A small sound classifier, trained from scratch.
Model: 18.8M parameters, log mel input, arch wavenet, norm batchnorm, widths [384].
Training: batches of 64, held-out accuracy 100%.
Data: trained on synthesized solo parts of chorales (CocoChorales), 39062 training examples, 25.9 epochs.
Rows from block 10 of a small sound classifier, named by matrix and row number. Rows with one number belong to one channel. Each number is 50 + 15 x the weight over its row's rms, rounded and kept within 0 to 99. All counts start at 0.
After each channel's rows are labels from the 100 clips, of 14976, where the channel reaches its largest size: "strongest on" is what is common among them. Only what is clearly more common there than usual is listed. The data: synthesized solo parts of chorales (CocoChorales).
# filt: filter width-3 conv (model.blocks.10.filt.weight, 384x384x3, each kernel summed), inputs 96-191
# gate: gate width-3 conv (model.blocks.10.gate.weight, 384x384x3, each kernel summed), inputs 96-191
# out: residual pointwise conv (model.blocks.10.out.weight, 384x384x1, transposed), outputs 96-191

filt.340:50 50 81 29 74 40 74 54 58 77 50 50 50 40 50 42 32 50 69 50 99 50 40 50 58 38 50 50 58 50 42 41 66 50 46 73 19 51 72 50 38 58 50 66 45 50 66 13 54 50 45 50 55 34 58 50 35 53 45 87 25 26 50 50 50 50 50 50 50 50 50 25 63 38 48 50 34 77 59 50 19 40 41 50 50 50 50 20 50 65 50 62 00 73 69 48
gate.340:32 49 61 30 44 50 50 90 38 57 50 59 24 55 50 50 60 33 47 50 99 50 55 38 45 66 56 50 50 50 50 33 89 50 50 50 50 50 50 50 64 50 47 42 55 58 50 50 50 50 27 50 30 50 48 09 55 54 61 50 27 50 50 41 50 50 50 50 49 32 44 34 64 50 78 50 47 83 62 50 50 50 56 44 50 50 33 39 50 65 50 50 74 50 58 50
out.340:50 50 50 50 50 50 50 50 50 30 50 50 50 50 80 25 50 50 42 46 50 50 50 36 50 82 50 56 50 50 80 50 50 50 23 50 50 50 50 41 53 50 50 27 50 50 40 50 50 50 87 06 50 58 50 39 50 50 50 50 50 50 21 50 50 50 50 50 50 17 36 50 50 79 50 50 50 84 29 55 50 50 50 50 50 50 68 50 58 50 50 50 50 50 33 50
strongest on: flute

filt.132:79 50 50 37 98 75 50 50 68 43 53 75 78 66 86 47 29 50 50 50 50 70 73 43 30 44 91 50 71 37 64 50 13 59 42 61 27 50 50 50 48 22 23 50 50 56 06 50 81 42 58 50 99 50 36 64 50 68 50 71 50 50 50 37 50 56 29 48 58 40 33 50 48 30 53 59 74 50 58 05 50 67 49 44 50 83 33 80 50 50 71 54 50 50 44 58
gate.132:46 23 64 60 76 45 50 66 60 90 50 50 65 35 51 50 65 30 50 50 50 63 35 59 50 50 50 22 92 90 73 50 43 50 50 62 50 72 50 50 50 77 55 52 28 50 53 50 50 50 42 68 57 50 72 83 50 50 50 59 50 66 48 50 50 50 39 50 71 42 57 45 50 37 58 50 50 59 53 50 50 54 75 47 37 12 41 59 46 50 50 45 50 33 57 51
out.132:50 50 63 50 11 50 34 50 99 50 31 50 50 50 22 04 50 50 50 50 51 50 65 50 50 22 50 62 50 50 50 50 50 50 50 50 50 50 50 50 50 50 50 30 50 94 75 50 50 50 50 50 50 50 50 50 50 20 50 50 50 91 25 50 50 56 50 50 50 27 57 50 42 68 50 50 55 50 50 50 71 50 59 99 50 50 50 50 75 37 21 19 50 50 50 86
strongest on: cello

filt.86:50 76 42 50 33 36 50 50 50 71 50 61 09 50 52 67 50 39 57 47 50 50 50 43 43 50 55 36 50 50 50 79 17 77 50 44 50 50 72 68 44 66 68 60 43 50 59 50 50 25 50 50 65 00 50 31 50 50 68 27 33 50 35 49 29 50 71 40 36 59 74 50 50 39 50 50 50 50 38 50 50 27 49 50 44 50 35 50 53 44 71 47 68 30 50 39
gate.86:50 50 52 50 53 68 38 74 50 56 50 33 47 50 50 36 71 51 50 50 50 13 44 50 59 56 43 50 99 50 50 50 33 50 50 35 41 37 50 43 27 80 50 61 65 54 47 39 18 74 58 29 25 50 65 50 47 66 50 50 50 51 75 88 61 50 50 50 50 75 18 36 50 72 43 98 50 50 51 36 50 10 59 50 50 26 61 44 50 50 65 52 50 43 50 34
out.86:50 50 64 50 07 74 27 50 00 50 45 78 41 50 50 50 50 50 50 50 50 50 32 50 50 25 50 50 50 50 50 50 50 35 50 50 50 50 50 50 68 18 50 50 50 50 99 50 27 50 50 50 50 50 50 73 50 50 76 50 50 50 50 50 50 00 00 50 50 50 50 50 50 50 86 50 50 50 50 50 50 50 50 50 50 13 50 50 69 16 50 50 09 50 50 71
strongest on: flute

filt.334:50 40 36 64 50 19 71 50 50 78 25 50 50 50 38 50 56 50 50 67 85 29 50 50 50 37 50 66 50 59 50 02 50 50 65 50 74 50 52 44 50 62 83 48 42 30 49 50 29 17 45 37 73 50 48 42 99 64 61 50 50 50 50 50 50 63 61 62 49 50 50 50 45 33 50 50 26 50 36 50 63 31 50 50 50 50 38 50 54 65 50 57 50 50 46 50
gate.334:50 34 50 50 28 50 31 50 50 45 34 38 50 39 66 50 57 35 70 57 42 50 50 50 50 41 50 22 50 66 73 56 50 36 44 50 50 50 50 53 35 47 38 50 75 49 67 61 67 50 50 50 63 50 50 35 50 50 50 42 50 58 65 54 58 50 50 50 68 57 63 35 46 50 66 60 71 50 63 48 50 50 82 60 50 50 60 34 50 50 31 44 46 42 95 50
out.334:50 50 50 51 50 50 50 50 50 50 47 50 49 50 50 50 50 50 50 78 50 50 27 50 98 69 50 50 57 50 50 51 50 50 15 50 50 50 60 89 43 50 50 50 41 82 86 50 50 50 50 50 50 80 29 50 05 50 50 50 50 50 48 57 50 50 50 74 50 50 50 58 50 37 61 50 50 50 50 50 50 50 30 50 04 50 50 50 50 50 50 52 21 50 50 50
strongest on: note D#4; viola; tuba

filt.237:50 65 40 70 58 36 50 50 44 37 39 14 03 57 50 74 44 40 50 76 64 51 51 50 63 40 76 50 50 50 50 29 50 50 50 57 31 97 50 77 46 77 56 42 50 50 42 50 50 60 57 50 53 70 55 56 50 50 50 50 83 58 31 50 39 57 50 50 25 39 38 79 44 71 40 38 67 70 33 67 53 50 45 62 47 66 50 66 27 50 55 59 68 50 40 48
gate.237:50 27 56 43 76 61 51 69 57 44 28 60 36 50 50 76 39 50 50 50 50 73 39 83 66 46 50 40 40 50 50 50 99 50 27 90 23 47 63 77 50 17 29 50 33 50 29 50 55 13 50 37 27 74 62 43 50 50 35 50 50 44 50 50 50 79 50 40 50 62 50 68 50 50 54 41 50 50 70 50 52 50 50 39 72 62 25 30 55 84 50 50 50 64 60 50
out.237:50 40 50 50 50 73 02 50 50 50 50 50 50 74 50 44 50 50 50 50 65 50 43 50 50 50 50 50 33 58 24 50 50 50 92 50 50 70 26 50 50 50 59 50 50 50 66 50 50 28 50 50 85 50 74 45 50 50 50 50 50 50 10 50 32 50 35 46 50 71 93 50 50 50 50 50 50 50 67 82 57 21 32 50 50 50 50 50 50 50 50 50 50 50 50 27
strongest on: violin

filt.125:95 50 51 84 60 50 64 50 23 50 60 45 50 99 50 41 50 50 50 50 34 55 47 67 50 59 87 50 53 50 50 50 34 50 21 50 50 66 50 38 50 71 50 44 69 71 42 50 68 50 50 48 50 66 50 50 61 50 50 39 50 68 50 60 42 46 60 38 41 67 66 50 50 50 50 50 50 50 56 50 50 96 07 50 25 57 55 50 65 45 46 53 10 50 50 50
gate.125:35 66 50 50 38 51 44 13 50 50 50 50 50 50 50 50 45 50 47 55 50 35 50 85 76 50 50 50 50 41 50 36 99 63 50 22 52 39 00 36 31 34 50 36 59 50 50 71 50 50 38 14 43 59 65 65 50 00 44 55 50 56 51 50 35 50 50 42 50 50 36 47 77 49 94 50 50 68 03 53 50 50 60 50 65 68 50 50 66 63 99 56 47 37 83 50
out.125:50 50 50 50 50 50 50 82 50 50 45 50 50 00 50 03 25 50 50 50 50 50 50 19 50 50 50 50 50 50 44 50 50 50 50 50 53 50 50 50 50 50 32 50 50 28 50 50 50 50 88 24 50 50 50 50 63 50 24 50 79 57 78 50 00 83 50 50 14 83 50 62 50 92 50 50 50 50 50 50 50 50 43 50 50 09 34 50 78 50 50 50 50 50 50 50
strongest on: tuba; note D#4; viola

filt.370:69 62 50 99 50 50 50 50 50 60 50 46 98 50 50 99 50 69 44 68 38 50 49 39 82 86 50 50 45 38 74 50 50 69 50 50 25 50 50 50 41 30 50 50 97 11 00 68 42 50 52 18 80 50 45 50 26 39 50 50 50 61 50 50 50 50 50 48 49 43 00 31 30 79 38 84 32 50 72 39 48 50 19 43 50 82 15 50 50 40 50 08 50 39 56 50
gate.370:50 77 62 43 26 55 45 50 57 50 50 50 35 32 56 53 72 59 69 59 44 99 41 94 58 83 68 50 90 30 54 56 50 30 50 50 50 50 50 60 58 50 50 19 50 64 58 50 77 18 38 63 54 33 50 50 50 43 50 50 72 50 50 48 50 50 50 39 50 50 59 50 30 17 37 50 50 56 50 50 50 50 48 00 51 50 47 50 50 50 50 50 54 25 34 34
out.370:50 50 46 50 69 50 50 50 70 50 50 50 99 50 50 50 50 50 50 61 79 27 19 50 52 46 26 50 00 80 50 50 45 80 50 00 50 50 50 50 50 50 65 50 29 18 50 50 50 50 50 50 81 50 50 50 30 50 50 50 50 50 50 50 94 50 50 89 04 50 76 50 25 54 50 34 50 50 50 50 50 50 45 12 50 50 50 50 23 50 50 50 27 71 50 72
strongest on: cello

filt.193:52 77 51 50 59 50 50 43 66 64 37 47 50 50 46 50 50 61 50 78 22 40 58 45 41 15 50 43 39 55 72 83 50 60 27 50 50 50 46 50 39 50 50 56 73 65 46 67 55 50 50 15 50 31 50 61 47 50 50 50 48 44 54 71 59 89 50 57 50 50 50 46 52 50 50 83 50 50 50 09 50 52 50 50 36 50 50 50 46 50 75 45 32 50 50 50
gate.193:50 54 50 50 60 30 34 41 50 50 50 50 33 61 58 77 24 50 50 90 50 50 77 63 50 51 50 50 50 67 12 80 48 63 80 63 41 50 46 50 61 36 70 71 67 50 40 45 50 33 50 65 59 56 50 50 60 42 40 50 50 45 50 50 53 61 50 60 88 46 48 15 59 52 50 50 65 42 68 50 50 50 50 50 24 50 65 50 68 50 50 45 00 40 67 46
out.193:73 50 50 50 50 82 50 50 50 50 50 36 50 50 50 50 50 50 50 50 13 50 50 50 50 50 01 50 50 75 67 50 50 50 00 50 50 50 50 50 13 50 50 50 38 61 99 50 50 50 68 33 50 50 37 50 50 50 71 50 50 50 50 50 81 50 50 50 50 85 50 50 50 50 50 50 50 50 50 78 50 00 50 50 50 50 50 50 50 50 32 50 50 50 50 39
strongest on: flute

filt.211:63 36 55 64 50 50 50 57 52 64 50 50 44 47 72 43 50 39 19 50 54 50 50 56 50 48 50 81 50 97 70 50 30 38 50 35 50 64 25 66 44 39 44 57 50 44 34 50 39 50 49 44 50 40 56 50 50 63 50 56 50 12 63 50 63 50 47 50 17 50 69 51 29 47 50 36 50 38 51 50 26 64 50 39 81 41 50 67 40 50 50 61 50 50 50 50
gate.211:54 74 50 63 46 50 92 50 50 50 50 50 11 59 50 43 50 50 52 50 50 50 67 39 53 50 50 88 10 50 50 50 82 51 50 55 76 50 77 51 50 34 50 53 50 64 38 50 50 66 47 64 50 14 23 50 50 25 58 50 43 50 35 49 70 37 39 39 27 96 50 50 50 74 50 50 50 50 37 50 50 22 50 60 50 84 50 42 50 50 00 64 50 50 69 50
out.211:50 16 50 50 50 76 50 50 78 50 51 50 50 50 50 50 50 50 50 50 50 19 50 50 50 50 84 50 50 50 76 50 50 69 50 50 50 86 54 50 61 36 73 50 50 50 50 80 50 81 23 50 50 50 50 99 50 39 50 50 50 50 50 50 50 21 50 50 50 30 50 50 50 50 39 50 50 50 50 50 28 50 99 50 50 50 50 50 50 65 50 26 50 50 50 50
strongest on: flute

filt.146:50 26 50 62 64 52 50 50 50 17 60 50 68 56 07 50 64 50 50 30 42 50 50 70 66 50 17 50 29 50 48 65 50 50 05 50 63 74 49 50 50 91 50 60 39 50 99 50 58 37 28 42 50 45 50 25 75 52 42 50 34 50 50 51 50 50 50 33 37 50 50 44 23 71 33 50 70 33 73 50 50 50 46 50 50 43 50 42 50 50 50 59 74 50 54 85
gate.146:34 50 39 37 48 50 38 50 34 50 50 68 78 50 61 50 50 50 50 50 28 50 72 63 36 57 52 40 48 42 50 53 60 50 47 69 50 85 39 50 38 59 50 54 50 42 50 55 50 59 50 11 59 50 50 54 16 65 50 36 50 71 23 50 50 46 53 42 40 50 74 47 55 50 24 50 50 50 02 75 50 44 50 50 61 65 58 50 50 50 48 50 50 50 42 42
out.146:50 50 86 12 50 64 13 50 34 86 50 54 50 50 24 25 50 72 50 50 50 50 50 50 50 76 74 50 50 50 50 50 50 32 34 31 50 50 50 50 50 88 16 45 50 29 33 50 39 34 50 50 50 50 50 50 50 50 50 61 50 51 50 61 50 79 50 50 50 89 50 50 50 50 39 50 50 50 50 33 50 50 50 50 50 50 36 50 80 50 27 50 50 50 50 50
strongest on: tuba; note D#4

filt.30:50 50 54 48 55 71 50 61 50 59 39 53 55 50 50 45 50 50 50 38 71 83 47 50 50 59 30 13 50 50 37 50 50 75 95 50 46 50 41 42 50 50 27 25 33 50 53 28 64 50 44 36 13 45 50 63 50 50 49 75 50 73 62 65 61 50 64 42 13 46 64 93 50 50 51 62 15 71 50 50 50 27 33 24 35 53 61 24 47 50 50 50 50 32 50 48
gate.30:50 73 38 29 42 66 36 50 37 99 50 71 62 50 56 50 50 48 50 76 66 48 67 69 50 58 50 50 24 50 50 50 16 50 60 26 64 51 50 43 92 65 50 50 50 14 50 59 98 82 51 53 50 55 50 65 50 50 50 79 50 50 55 51 52 50 62 52 64 50 50 50 76 50 60 38 71 50 65 38 66 50 50 41 50 30 59 72 40 35 47 66 39 50 50 45
out.30:50 50 50 08 50 50 50 50 50 50 43 50 50 50 50 50 50 50 50 50 50 50 50 50 50 50 50 50 50 50 50 50 50 50 50 80 50 50 50 50 50 50 50 50 50 84 50 33 50 50 50 81 29 50 50 50 49 50 50 50 50 50 49 50 61 50 50 71 50 70 50 50 50 50 50 50 50 50 50 81 50 50 50 69 39 69 92 00 61 50 50 50 50 50 50 41
strongest on: flute