A small sound classifier, trained from scratch: muon at rate 0.0047, 39062 training examples.
Rows from block 9 of a small sound classifier, named by matrix and row number. Rows with one number belong to one channel. Each number is 500 + 25 x the weight over its row's rms, rounded and kept within 0 to 999. All counts start at 0. Numbers have three digits each.
After each channel's rows are labels from the 100 clips, of 14976, where the channel reaches its largest size: "strongest on" is what is common among them. Only what is clearly more common there than usual is listed. The data: synthesized solo parts of chorales (CocoChorales). In brackets: how many of the 100.
# filt: filter width-3 conv, dilation 16 (model.blocks.9.filt.weight, 384x384x3, each kernel summed), inputs 128-255
# gate: gate width-3 conv, dilation 16 (model.blocks.9.gate.weight, 384x384x3, each kernel summed), inputs 128-255
# out: residual pointwise conv (model.blocks.9.out.weight, 384x384x1, transposed), outputs 128-255

filt.302:500500458500480500445510500464510455500500518534512454500500495518500487500543541531475500613519475500537500484501505481471542500526489496525504482500488500509457513486500530516500500522462500500461503543500485466488500500500486500528487523551466500500512533526586500500500500471514482520500508500516500500500562470492500487467500472497524557500465500520467500522500500521505584500500
gate.302:547500533500515500500500500447500500487451520531529456500500500494488522502479494467472500500529500500479456500540500500500500470500504541500500489516500500500484479478494500500481500500600529500469559520500500473444538500471516490500532454540472500500500509481500475500500500500500547525513515539525500478496488389495489500509414470500477462471500462491500473500536529500500525463533
out.302:500470500500500500500500500500500500539500510500500500500500500500434500469500500500454500500500441500543458500532500500500433500500460524530545496500541500517527500557500500500582500500486500519512500437542500500500500500500500500500500500465500500500500500500500500500490500500500500500500484500455500500500500500500500500463532571500433500500457500500500409576500500500500500500500
strongest on: flute (35); tuba (32)

filt.344:516474526500500552507526543485482557476542457472500500500500516524529493500510500511519471530507574455525514513500483500509500469516500500476490526533497491500499504551480470529502525500500500500562500463488508500522583514509466512500482535476468457500442486507481448500500525531491457481521502500494519500456483481537503500500417516541500588490517487487475500500500488509495486517520
gate.344:524482487500454507500484522462500532492561538513494512500500466500539516476454469500520500519500476450470500471486510500496506518500523479500488500469514532500526500495512500530464451500500500500500574526503500528500500450520513482499431521438484500500500507530500525538500507500529538500473490500500514500478500448467534499500509527483500543541519503466500509500500500500522555500445
out.344:500500500500500500500500500500500560500500500500500500500500500500500500500456500500500500500561500500500438463500500478500500500500585500500500500438500500500500500500500500500500500459500500500530500500455500500500500500500441500500500484500500509500500500500500500500520473500500500500500500500500500500484500583500500500500500500500500500500500500500500500430500500500500500500510
strongest on: flute (31)

filt.174:478529539491500529480609500500500489511511468518453513520500508466508508482477481500439484468500500505500490500457477499498500515528500509473481500500500486480549542462511500555435519500527519516446500500497528499500453522485534409488529493538532518505530500476481496539445521452500500500488500516500500497410500474500521500481557480487500463508489456479489498526517477470535512462548
gate.174:500493500500513508500537435499541513510500465548465500467542465464500500481500480519445478448443460486562478500500500481480500500515503500538481500500500500471500523500500465485519541500532526403500508500520554500512500474549525542513500489500500500500500470522462516528500539490476478500488481491504506500500481500520476500501529530500500500507457500500512510500500500523500500481585
out.174:450500500475576542500499500500532500500500500500500500540500500500500500500500433500500500500500500500500500500500566489500500464560500500500476500500437500500500500500500500500523500500528500500500500500500500500500465526500463454500512500536500500500500500500500500500506500580500500500500525500500534470500576500458500500500500500500500450500547500524500500500500500500500533500475
strongest on: flute (26)

filt.77:569500519500500500593523515533500500477454500530490500512500437500487495495522500500500484487495500522475517452520500500466500504500529496531500481500500530500500464543500551500551500494500500517500500476505519539500480478508500511460484500501467511500484470500500580499500500500498521517522519471469519500500486492503489479520485526540500544453520545508430500525447488512516521516500
gate.77:544500497519508484550452500492464500512510538500500441500500500533462559500540536486480516486500516537477507506493493470510500475564490500500497525523501555509519527500495500500524526500500500500500513495541488500486506457500455500488481500514470511529525476511466500500496520483500470500555477559500500512500500479500486513575506463500463470500516498500500529500500475500513472482500
out.77:525500500526537500500500500500500543586510470500500424455500500500500500500500500445500500500500500500500500446500500556500500500500500500500500500500500500500504500500500500500500525500444500553500500500420500537500500500486500500500500500530500500500480500500536500500500500517500500531500500566500500500463500500413534467500500534500562445500500500487500500500440498500500556500500
strongest on: flute (26)

filt.304:488482500500500472500534500523558487500445529500454522539483471522500513521508500473522558511468513507548507480500500500466529500500500538421469500500465530500500507500519470492539500510465491539530500479500469500488500500475500500500476487500461470537466548496485482500511500492544503523533459500500500500525527500466521542519500500472500559526535547500500500462524440500500500488500
gate.304:500478530536483496500500500496511533512500500510500520500490500500492493464500500475481500476504475463510500442512526475523489508516500513519500459481520518500500478497500516508493480524544483518500505500447524525521510473500482449500488470500439500527505459509500471500527500500550570500491536529487517482468518500482527500517554500500481500500576457497482500562502487500470500504500
out.304:500500499500500545500500500461500500500500500500500500500500497500500500500500432500500500500424500457508547500500546500518500467500572500500500500528417500513500500529449500500500500500594500480453530500522500500470500500500500500500507500500500570500500500500500500500500452500547500531438497500500500500500500500500488500500500500500549413500500500459500500500522500500500500500500
strongest on: cello (25)

filt.121:465500500539500500500490483500500501546550536509500539422500472533500469500510500536500500481500522500478534500500488500524500520492447519433500442480481500488469500457552497500446467492511543500538493472518500523476493500478533479500518494500500500540474500500476487500595473524512467500468469515458500511470454595500531530500500517490463527500500544526481444500480467518469486490500
gate.121:517456525500500476505500461497508513495518487509524482452500500490500500494500467500530500477500500561444439500500500500480541482516500487500500500456500475499452512461500500500471500494496482431500494487545500470487486500477517522472500492500500500500500468484528551470500550500459494500521489503478471517529501500488519536555498484444471481500500470542495500500462500505500528490535
out.121:500500500500500500520500500450500519500500514520500542500508500532448500466500500547567447500536477475500500449500428515470433498574500502500500500500459500500500500549500500500503500486500500500500500500500473500500381469485500500500411500500500477500500485500448528500500480529565500500500500457563500506500552500446500500500500500500557448500560498555500424500500500500500500500500
strongest on: flute (25)

filt.157:515484490500500500489500552485481497514535410479519520514538535464500449496500480526486545501500550486508472469540468473505484495544500517502525485500500479490482466487517450500467500500500497517486473469500502472522472500509500554500500487502474500525523500478548507463537508478497509467529509500493500500484500474500538500500547503461500500500514486551500561483500500477477500500534
gate.157:500500500500500523555545500452519493479484474500500467500482500500500519538458483501482452534500500501515520500484514525495500435511453468467500500500500523500500522500500505498517524568500500500500465501502500500531468484509497517500472491500473455500500500498532502500513495509493472465498468473544500500500448465507538500500513485472523540445500492453522500533500500461516517531519
out.157:500500500500500500500500500500432563500500500500500541500393500500507500498500500500578500500413527500534500536500500500500500500500500500500500500500500500500445500500536475500500500500500544520500468500500500545500500572500500500500500500500500500500500500512409542500500463500500438456500559500500558500477518543500500500500500500500500500500500438500488443500500500500500525500500
strongest on: flute (26)

filt.109:500514500500492500525506494524500500500500440500473530500515488512508496479532476500519487492438500500456488528490501500522518511500482470458500508538500469544530431500500466524521470500515500515487453500535500509500518518510526500555500500500517500485475495474500500484500458574500500500528517461499500487500491502500500495500505500500467500509547469499500570465476478500500550479542
gate.109:501479487500501500510500500500476563509478465541500523436463453500481500500496489487497500540500472500500500500513501500460523500458486493500518504490500500500500568500467480500457424513462500532500518454483467459532502498500494482478500500500514500500500500447409500500500494500500527486514517516500455526475467562500483501500502500500500500500500538520500452468479500471521500482500
out.109:500500500500500467500541500500500500500533470500500500500489500547456550500558500500500500500500432500500498500500586500500533531500500500500526500500500470500500542500552500500500500495500500465449482500500500500500500500500533537500500500500500485500502449463465500500500500500500500500500500500559499500500500500500500500500500470481500500500500500534500500494500587500500500493500
strongest on: flute (27)

filt.297:500500527500500516515538500500487452530516488469508498542493445500508500533477524500500453496495500500476500465500500500515509500473470521500480562473541431500506469514526500484500470508468518500500507460521479523466526532463510480500516522576500498534478522514491530532500496500516546541480459542494506471500500500523481480536529500552500521512511474500500474452500500519541500536547
gate.297:500473547500519529500489480497485500478481444476530500521481477500513477444500483483500472500439502467550441469487500500508514490500500500532507512516502500462471524476509469500500475500534538433524507539531539500500502538493500494500491523481500472507500489500490500530521516518500514500476472507500560500476500530500509548484500500457520487500480545500500500533500500500500554500486
out.297:500500500500500487500500500500500452500500500500500559500500500500500494538503500547500543520500500500417461500500500539500435505540459500500500500500500582500500500500463524500553500500500426500495437476574500500458500522500500412408500500500451462500455500500500500545500500500556500500500500500500476430550449500500500435500500500500500534500500500500500500500500500500500500500500
strongest on: flute (28)

filt.324:532500500490479480481472500500475444500500489500513525486477499441500477518531516500509523523500500537500500500461483544498547461500500503494537486475515500522500494492480554500440500460508448482474479502469492485500478500500500471500500551518546475530513536559500500500489500477500475500500500500497525500520500486504535458500521492500510537488500466500451466500500519497500467508476
gate.324:476468540561489547500492484471545472500415487500500500468531500525500529495474500500500525532500500523499500538517462534500497555500491550482491607542472470500478543500506500493543500500505500500505500473521500510511500527514500511483500500515500501500500500518469500500500478488503451522498478500468508500511500580500504512452488533508489500500500509500500471471500540464500508521500
out.324:500500500500506479500500500422500500500542500572500500466528471500500500500526500492441500500447500500500500461525500500439500500500500500500455540571414500500500500521500500500500500500453500500500500462500500518477500500500500500500500500485500500500500525456500500500500500500500500500500500500500500500500500500500500548500500500500475430500571500500500500465500500500447500500526
strongest on: cello (25)

filt.45:457566500513499509524523500500523500470462500467472500500500516471520435531528478500515480520401494519507489500500471505536532483513487500500486500541500500457500488500584500523500483490521500500500500519500470520484492485470484500558500500500510526486491527482544473471500500500513500561520459566480500487500500434497511500531561485500533526511470500500536425497500500489463487491482
gate.45:523516500500488518500500509462500483500527485476519500500491519547495524442500541526513501487500516489500500484478500503533507480486434497567441502500500500500462500540480515484523547530497461500505432476500476500500496520500521453568523512476465449500473453517467500536458500489509500539527500452500409500500535473478537500513487472535500540536468528548560551489500437493500533527490
out.45:500557475500500500500500500500500500468500500500500508455500500500500500500457500500460537500500526465451500529500500500500500500486500506500500487572500500500500500500500500498500481500500482500500500528500500500500500500420500500500573554500500500500523500500554500500500500477548500500503500530500500500500500500500492460487452500519547500500500500464500500500500502467500455500426
strongest on: cello (31); flute (29)

filt.60:478500500500479500506501500513469490480530500535507442529444500468537497500500500478503521540524523563488528500508558546485491502526485483500482431489500500428528484461511471516500486461502468507524452500469535533493462500500500494500493500551523476587500470491507493474552500506476500468500503500500484527500469528529492486483500500500500476487500500489554542460505529434500457441500
gate.60:539490500506488487500539472500468500528474542500532500538529466500518500522525500505480481500537500490500470525500482500490500500500500508500480539508500553511551524495489506500560493457542500500510578500500454525505528472482500479500511500510500541500509491546489456524511533500501473520500477500503481523515506500524553475500510500500483477518512458545501486512500490508489497542512
out.60:466500548500500500490500500500500500500502466500446500500500500500500492500500500500500500500501500500500500500500500500500500474588500500500500500500500500500500500500500443500500530500447486500535531458500416500500525521540464500500500500500500500500500500500500500482401500522500453500500500500500500500500500500464500500500500500512500515500500500474500500500500526500435455462500
strongest on: flute (34)

filt.138:536457500500544527454505502500500468557477500500516471511500443500505516500560500518500467481501513500518500484555472500500500555500500519493463550500457467500468500500566500482500490512465500483489500500533500514521516491500518504488542500500492538507582500511500520491500472500500479500485551500544500500500498579500500503493465500510500500510500504500539500500477500500500570462513
gate.138:500500500500477468481518457499500493454481500479453520515522525440500500500500450531500528500485490486500500499536466533552500526500529451500525479542471500524475500476535542500534500482500487470582500500500500500429480500484483447454500429500510509453542514531528500515500500541521500521500500500553500520528474500500513508500500477492475506500500500500452500486434501521500470511525
out.138:540500500500516500516500536500564500573500500500533500500526500500500500500500578500552500500500451500500500500468500500500500500553500500500510500500479500500500500500500500500536500499541500500500500569500500537500534500500477500500500536500500500500500500551567500500500539563500500500457500500523500500500500500500500422500500559500483500435500500500500473500500500478544500500520
strongest on: cello (25)

filt.115:511500500474500509520513522504500500514500512496519507544534459524540479500435482500536517500500485500485510523484500540560487500528504519546553515500555574524513490500500500460500500500500565430500514500487500500500525458500476500510501516500500491488500475518500470472490500497500463404523532478500487532469482500500500484567500500500500536500488474447500521486450500526500477500528
gate.115:500473500470513500511475532466500507471532579540471500480516500513500506484509425500464484500472500528485494494519493500500500500571536500488517524562471500500468475500468515496515492511544477500500500520491500537500486457500523500500500482500528544500481500520500430500463500500513500500459497500500509496448500500505487500500539500500499502500494500532500500519475525500500502496511
out.115:534500549538500427514547500500524500500448479500472530500487500553500500500529500500467500500500500500462566474534486500451614500515500481435500422500500478500487532500500536500500457500524500500500491500550500500500500500500500544541495500500500500500500500500537538500500500500500500463500500520500500560500500500500500500500500500500500500544500500555500500500559542500428500500500
strongest on: flute (26)

filt.319:516497517538500499500525461532500500526481447497554516500524528494476543500509511490513473492488509486461544528494500600517545500498500500569500556500483473500438500514475500528531462479500510495462473530521500536500532566521500475532500500500500502500499484500500466500500500491497473500500500500528500480500511479500484500500529500504463513485534524453537454500500517518472478477500
gate.319:476518518519490500500484500500480500500462521506500464481500500523500540551479488470492500522500530531446500500500500500524500485500450500488500517500495500508471472458500502547539411476521500516500516500468500532487485500500500510500470494500458500513500500452548527570500500521497528500519490520519500467476518568530473489500543522500506500500521500487514500500492522500500472488453
out.319:500500500500500500464430500483500500520396484419500474500459500500500561466500500500500500500500500500500500500500500500500500500500500500500500500556500500500500500500500500500454500500500500500500500500500500503500500500500500500500500500500500458500568500500500500449500500440500500500500500519500500500500500500500500500496504500500500500515500500500555480500500500508500500444500
strongest on: cello (25)

filt.287:500510519486461582500500549543551500533500453472500501528500500467526500500478526455544509500500500474464503500500500516464500462500481521537476468517499469500500518500500491500481500477506472517500462502500468501500501474519513518388500500500480500500500500484487508489490539488510543500476488467477531500531470548532500475502500488529500510500485501464500500466469500500500482471544
gate.287:500466441479482500538529476500532490500519483500537490482500500490468586500500503529489531434509500483476523500500473500500515458497481514478500546480500459511519551500500552478522500531495453488482500500500455530498507491500540513523534500533470468484496469469500491500481542415538478500522497485500555500522500540529500521500464508478500512493464500500523500500501500478491429500477
out.287:500544541500500500500472432500500500542500500500500452505500500533500500500536500500500500500500500500500500500466500500500500459500500500500500485542547500523465500500500468509500500500500457537500500561500500500500479500500425500472500545500507500500546500500500468500449537500500500500500500525500500500500557500463552500578500500500500500500485500500527494500500500449500500500500
strongest on: flute (26)

filt.68:494500475472499458530452459507517500466500531514500500486469500492517565536452496487492500517490447518530519526523474522526477516500520496484500472500529500500490500500500492500539564531534500517500500500540500561500500510480465455500547505512484500500500500472500500500534500539453500500501421484479436499500493492500480551469515526538521520467487483517471504500480469500484500490486
gate.68:491462500500500513536500487521495457475471500500516584532513500476521500505519488496472465487533474500441526504538466496500494500559500493474491500500480538500486475500492500500491513523538500505459510500547526511500500520524520508469506487500476500469533477488459521490517500477500476476500504500478517500500493462500500540522536500496510438481482474502481527500500500519528440500515
out.68:500500461500500500529500500500483519500500500478500500500500500476473500500500500500500500500450500531500500500498535452500500500500500463500500500500500500511500500500500500467500451500500500500500434447500500500500500442517500500500500500500442500518425450500482500500460500500540500500571500500500500500500500500500500500500500500500416463500500500561500500500500500512453500500500
strongest on: flute (31)

filt.153:521500431495523523499559500466500500482500484515500500500519474490505489513529500500455475518504500500525486463500500500500505515480500491500471545459500500522509524480500511545534469500533491521500500526500561541500481482485500526543500536503486531544500487541569490513517500452530548481532485500500528500500542558500500493514578527517501515500500500500500500505489512498500474500478
gate.153:500476469516489491500523500500500527473500499500482539500517516453444498517462500500500526483500480500500440471495500507500492495547464500484523525500500500500510500521500500500400508539510500520548476521500500500493500500500500500456500500465500526500554500500500516476552528500476466494474500449528507500451500529496505500495480500505512476535500498486515508531500504500521516484500
out.153:500500500518562500500500500500500511500500500467500500500500500500500423500433500463500478500477500477534500500522500515500459551500500500500579442500496518500543554500500500500500500500500500500500500500500500500500500500500623500511500445500500500500500500511500500500500500448500500500500500500537460481500500500500500500500500500500474500500500449500500500500511500612477500464500
strongest on: flute (27)

filt.81:500412500508500516500500541559508475459500464519558480527500500500460508524500500500500476500553500476522500528501477500500490474535564543482500542487524500500475527500511500500513516457487446509488500477485452464500500500500534515582524500485500528500516565486453500500539483464534500466491513539466457523500465533457507515500529500476483500506554466562500492538523500539479476525486
gate.81:500474500492548492500520519538460489500500500474491539527507500500501459483500523505495500443495500482500493474534470472500511449446500500500564528487500480500502487457500500500515474500469474470536562500507544538538500500500504542500500504487500472500511531532532483408558483500500500487442522486523500467501516478562500547508582500477515500527500500500500527500500513521493518500543
out.81:500500500500500519507559402500500449500394500500500500500500476500500500526534500500500500500500500470500500500427500500500457535524478500500500500510500500437518527500500468500500500500500523500500500500500418385500500564500500500500588500500492500500500554500500500465500500500536500500500500500539500549500500500500500500527500500500500500500500500500500581500500500441500500578500
strongest on: flute (25)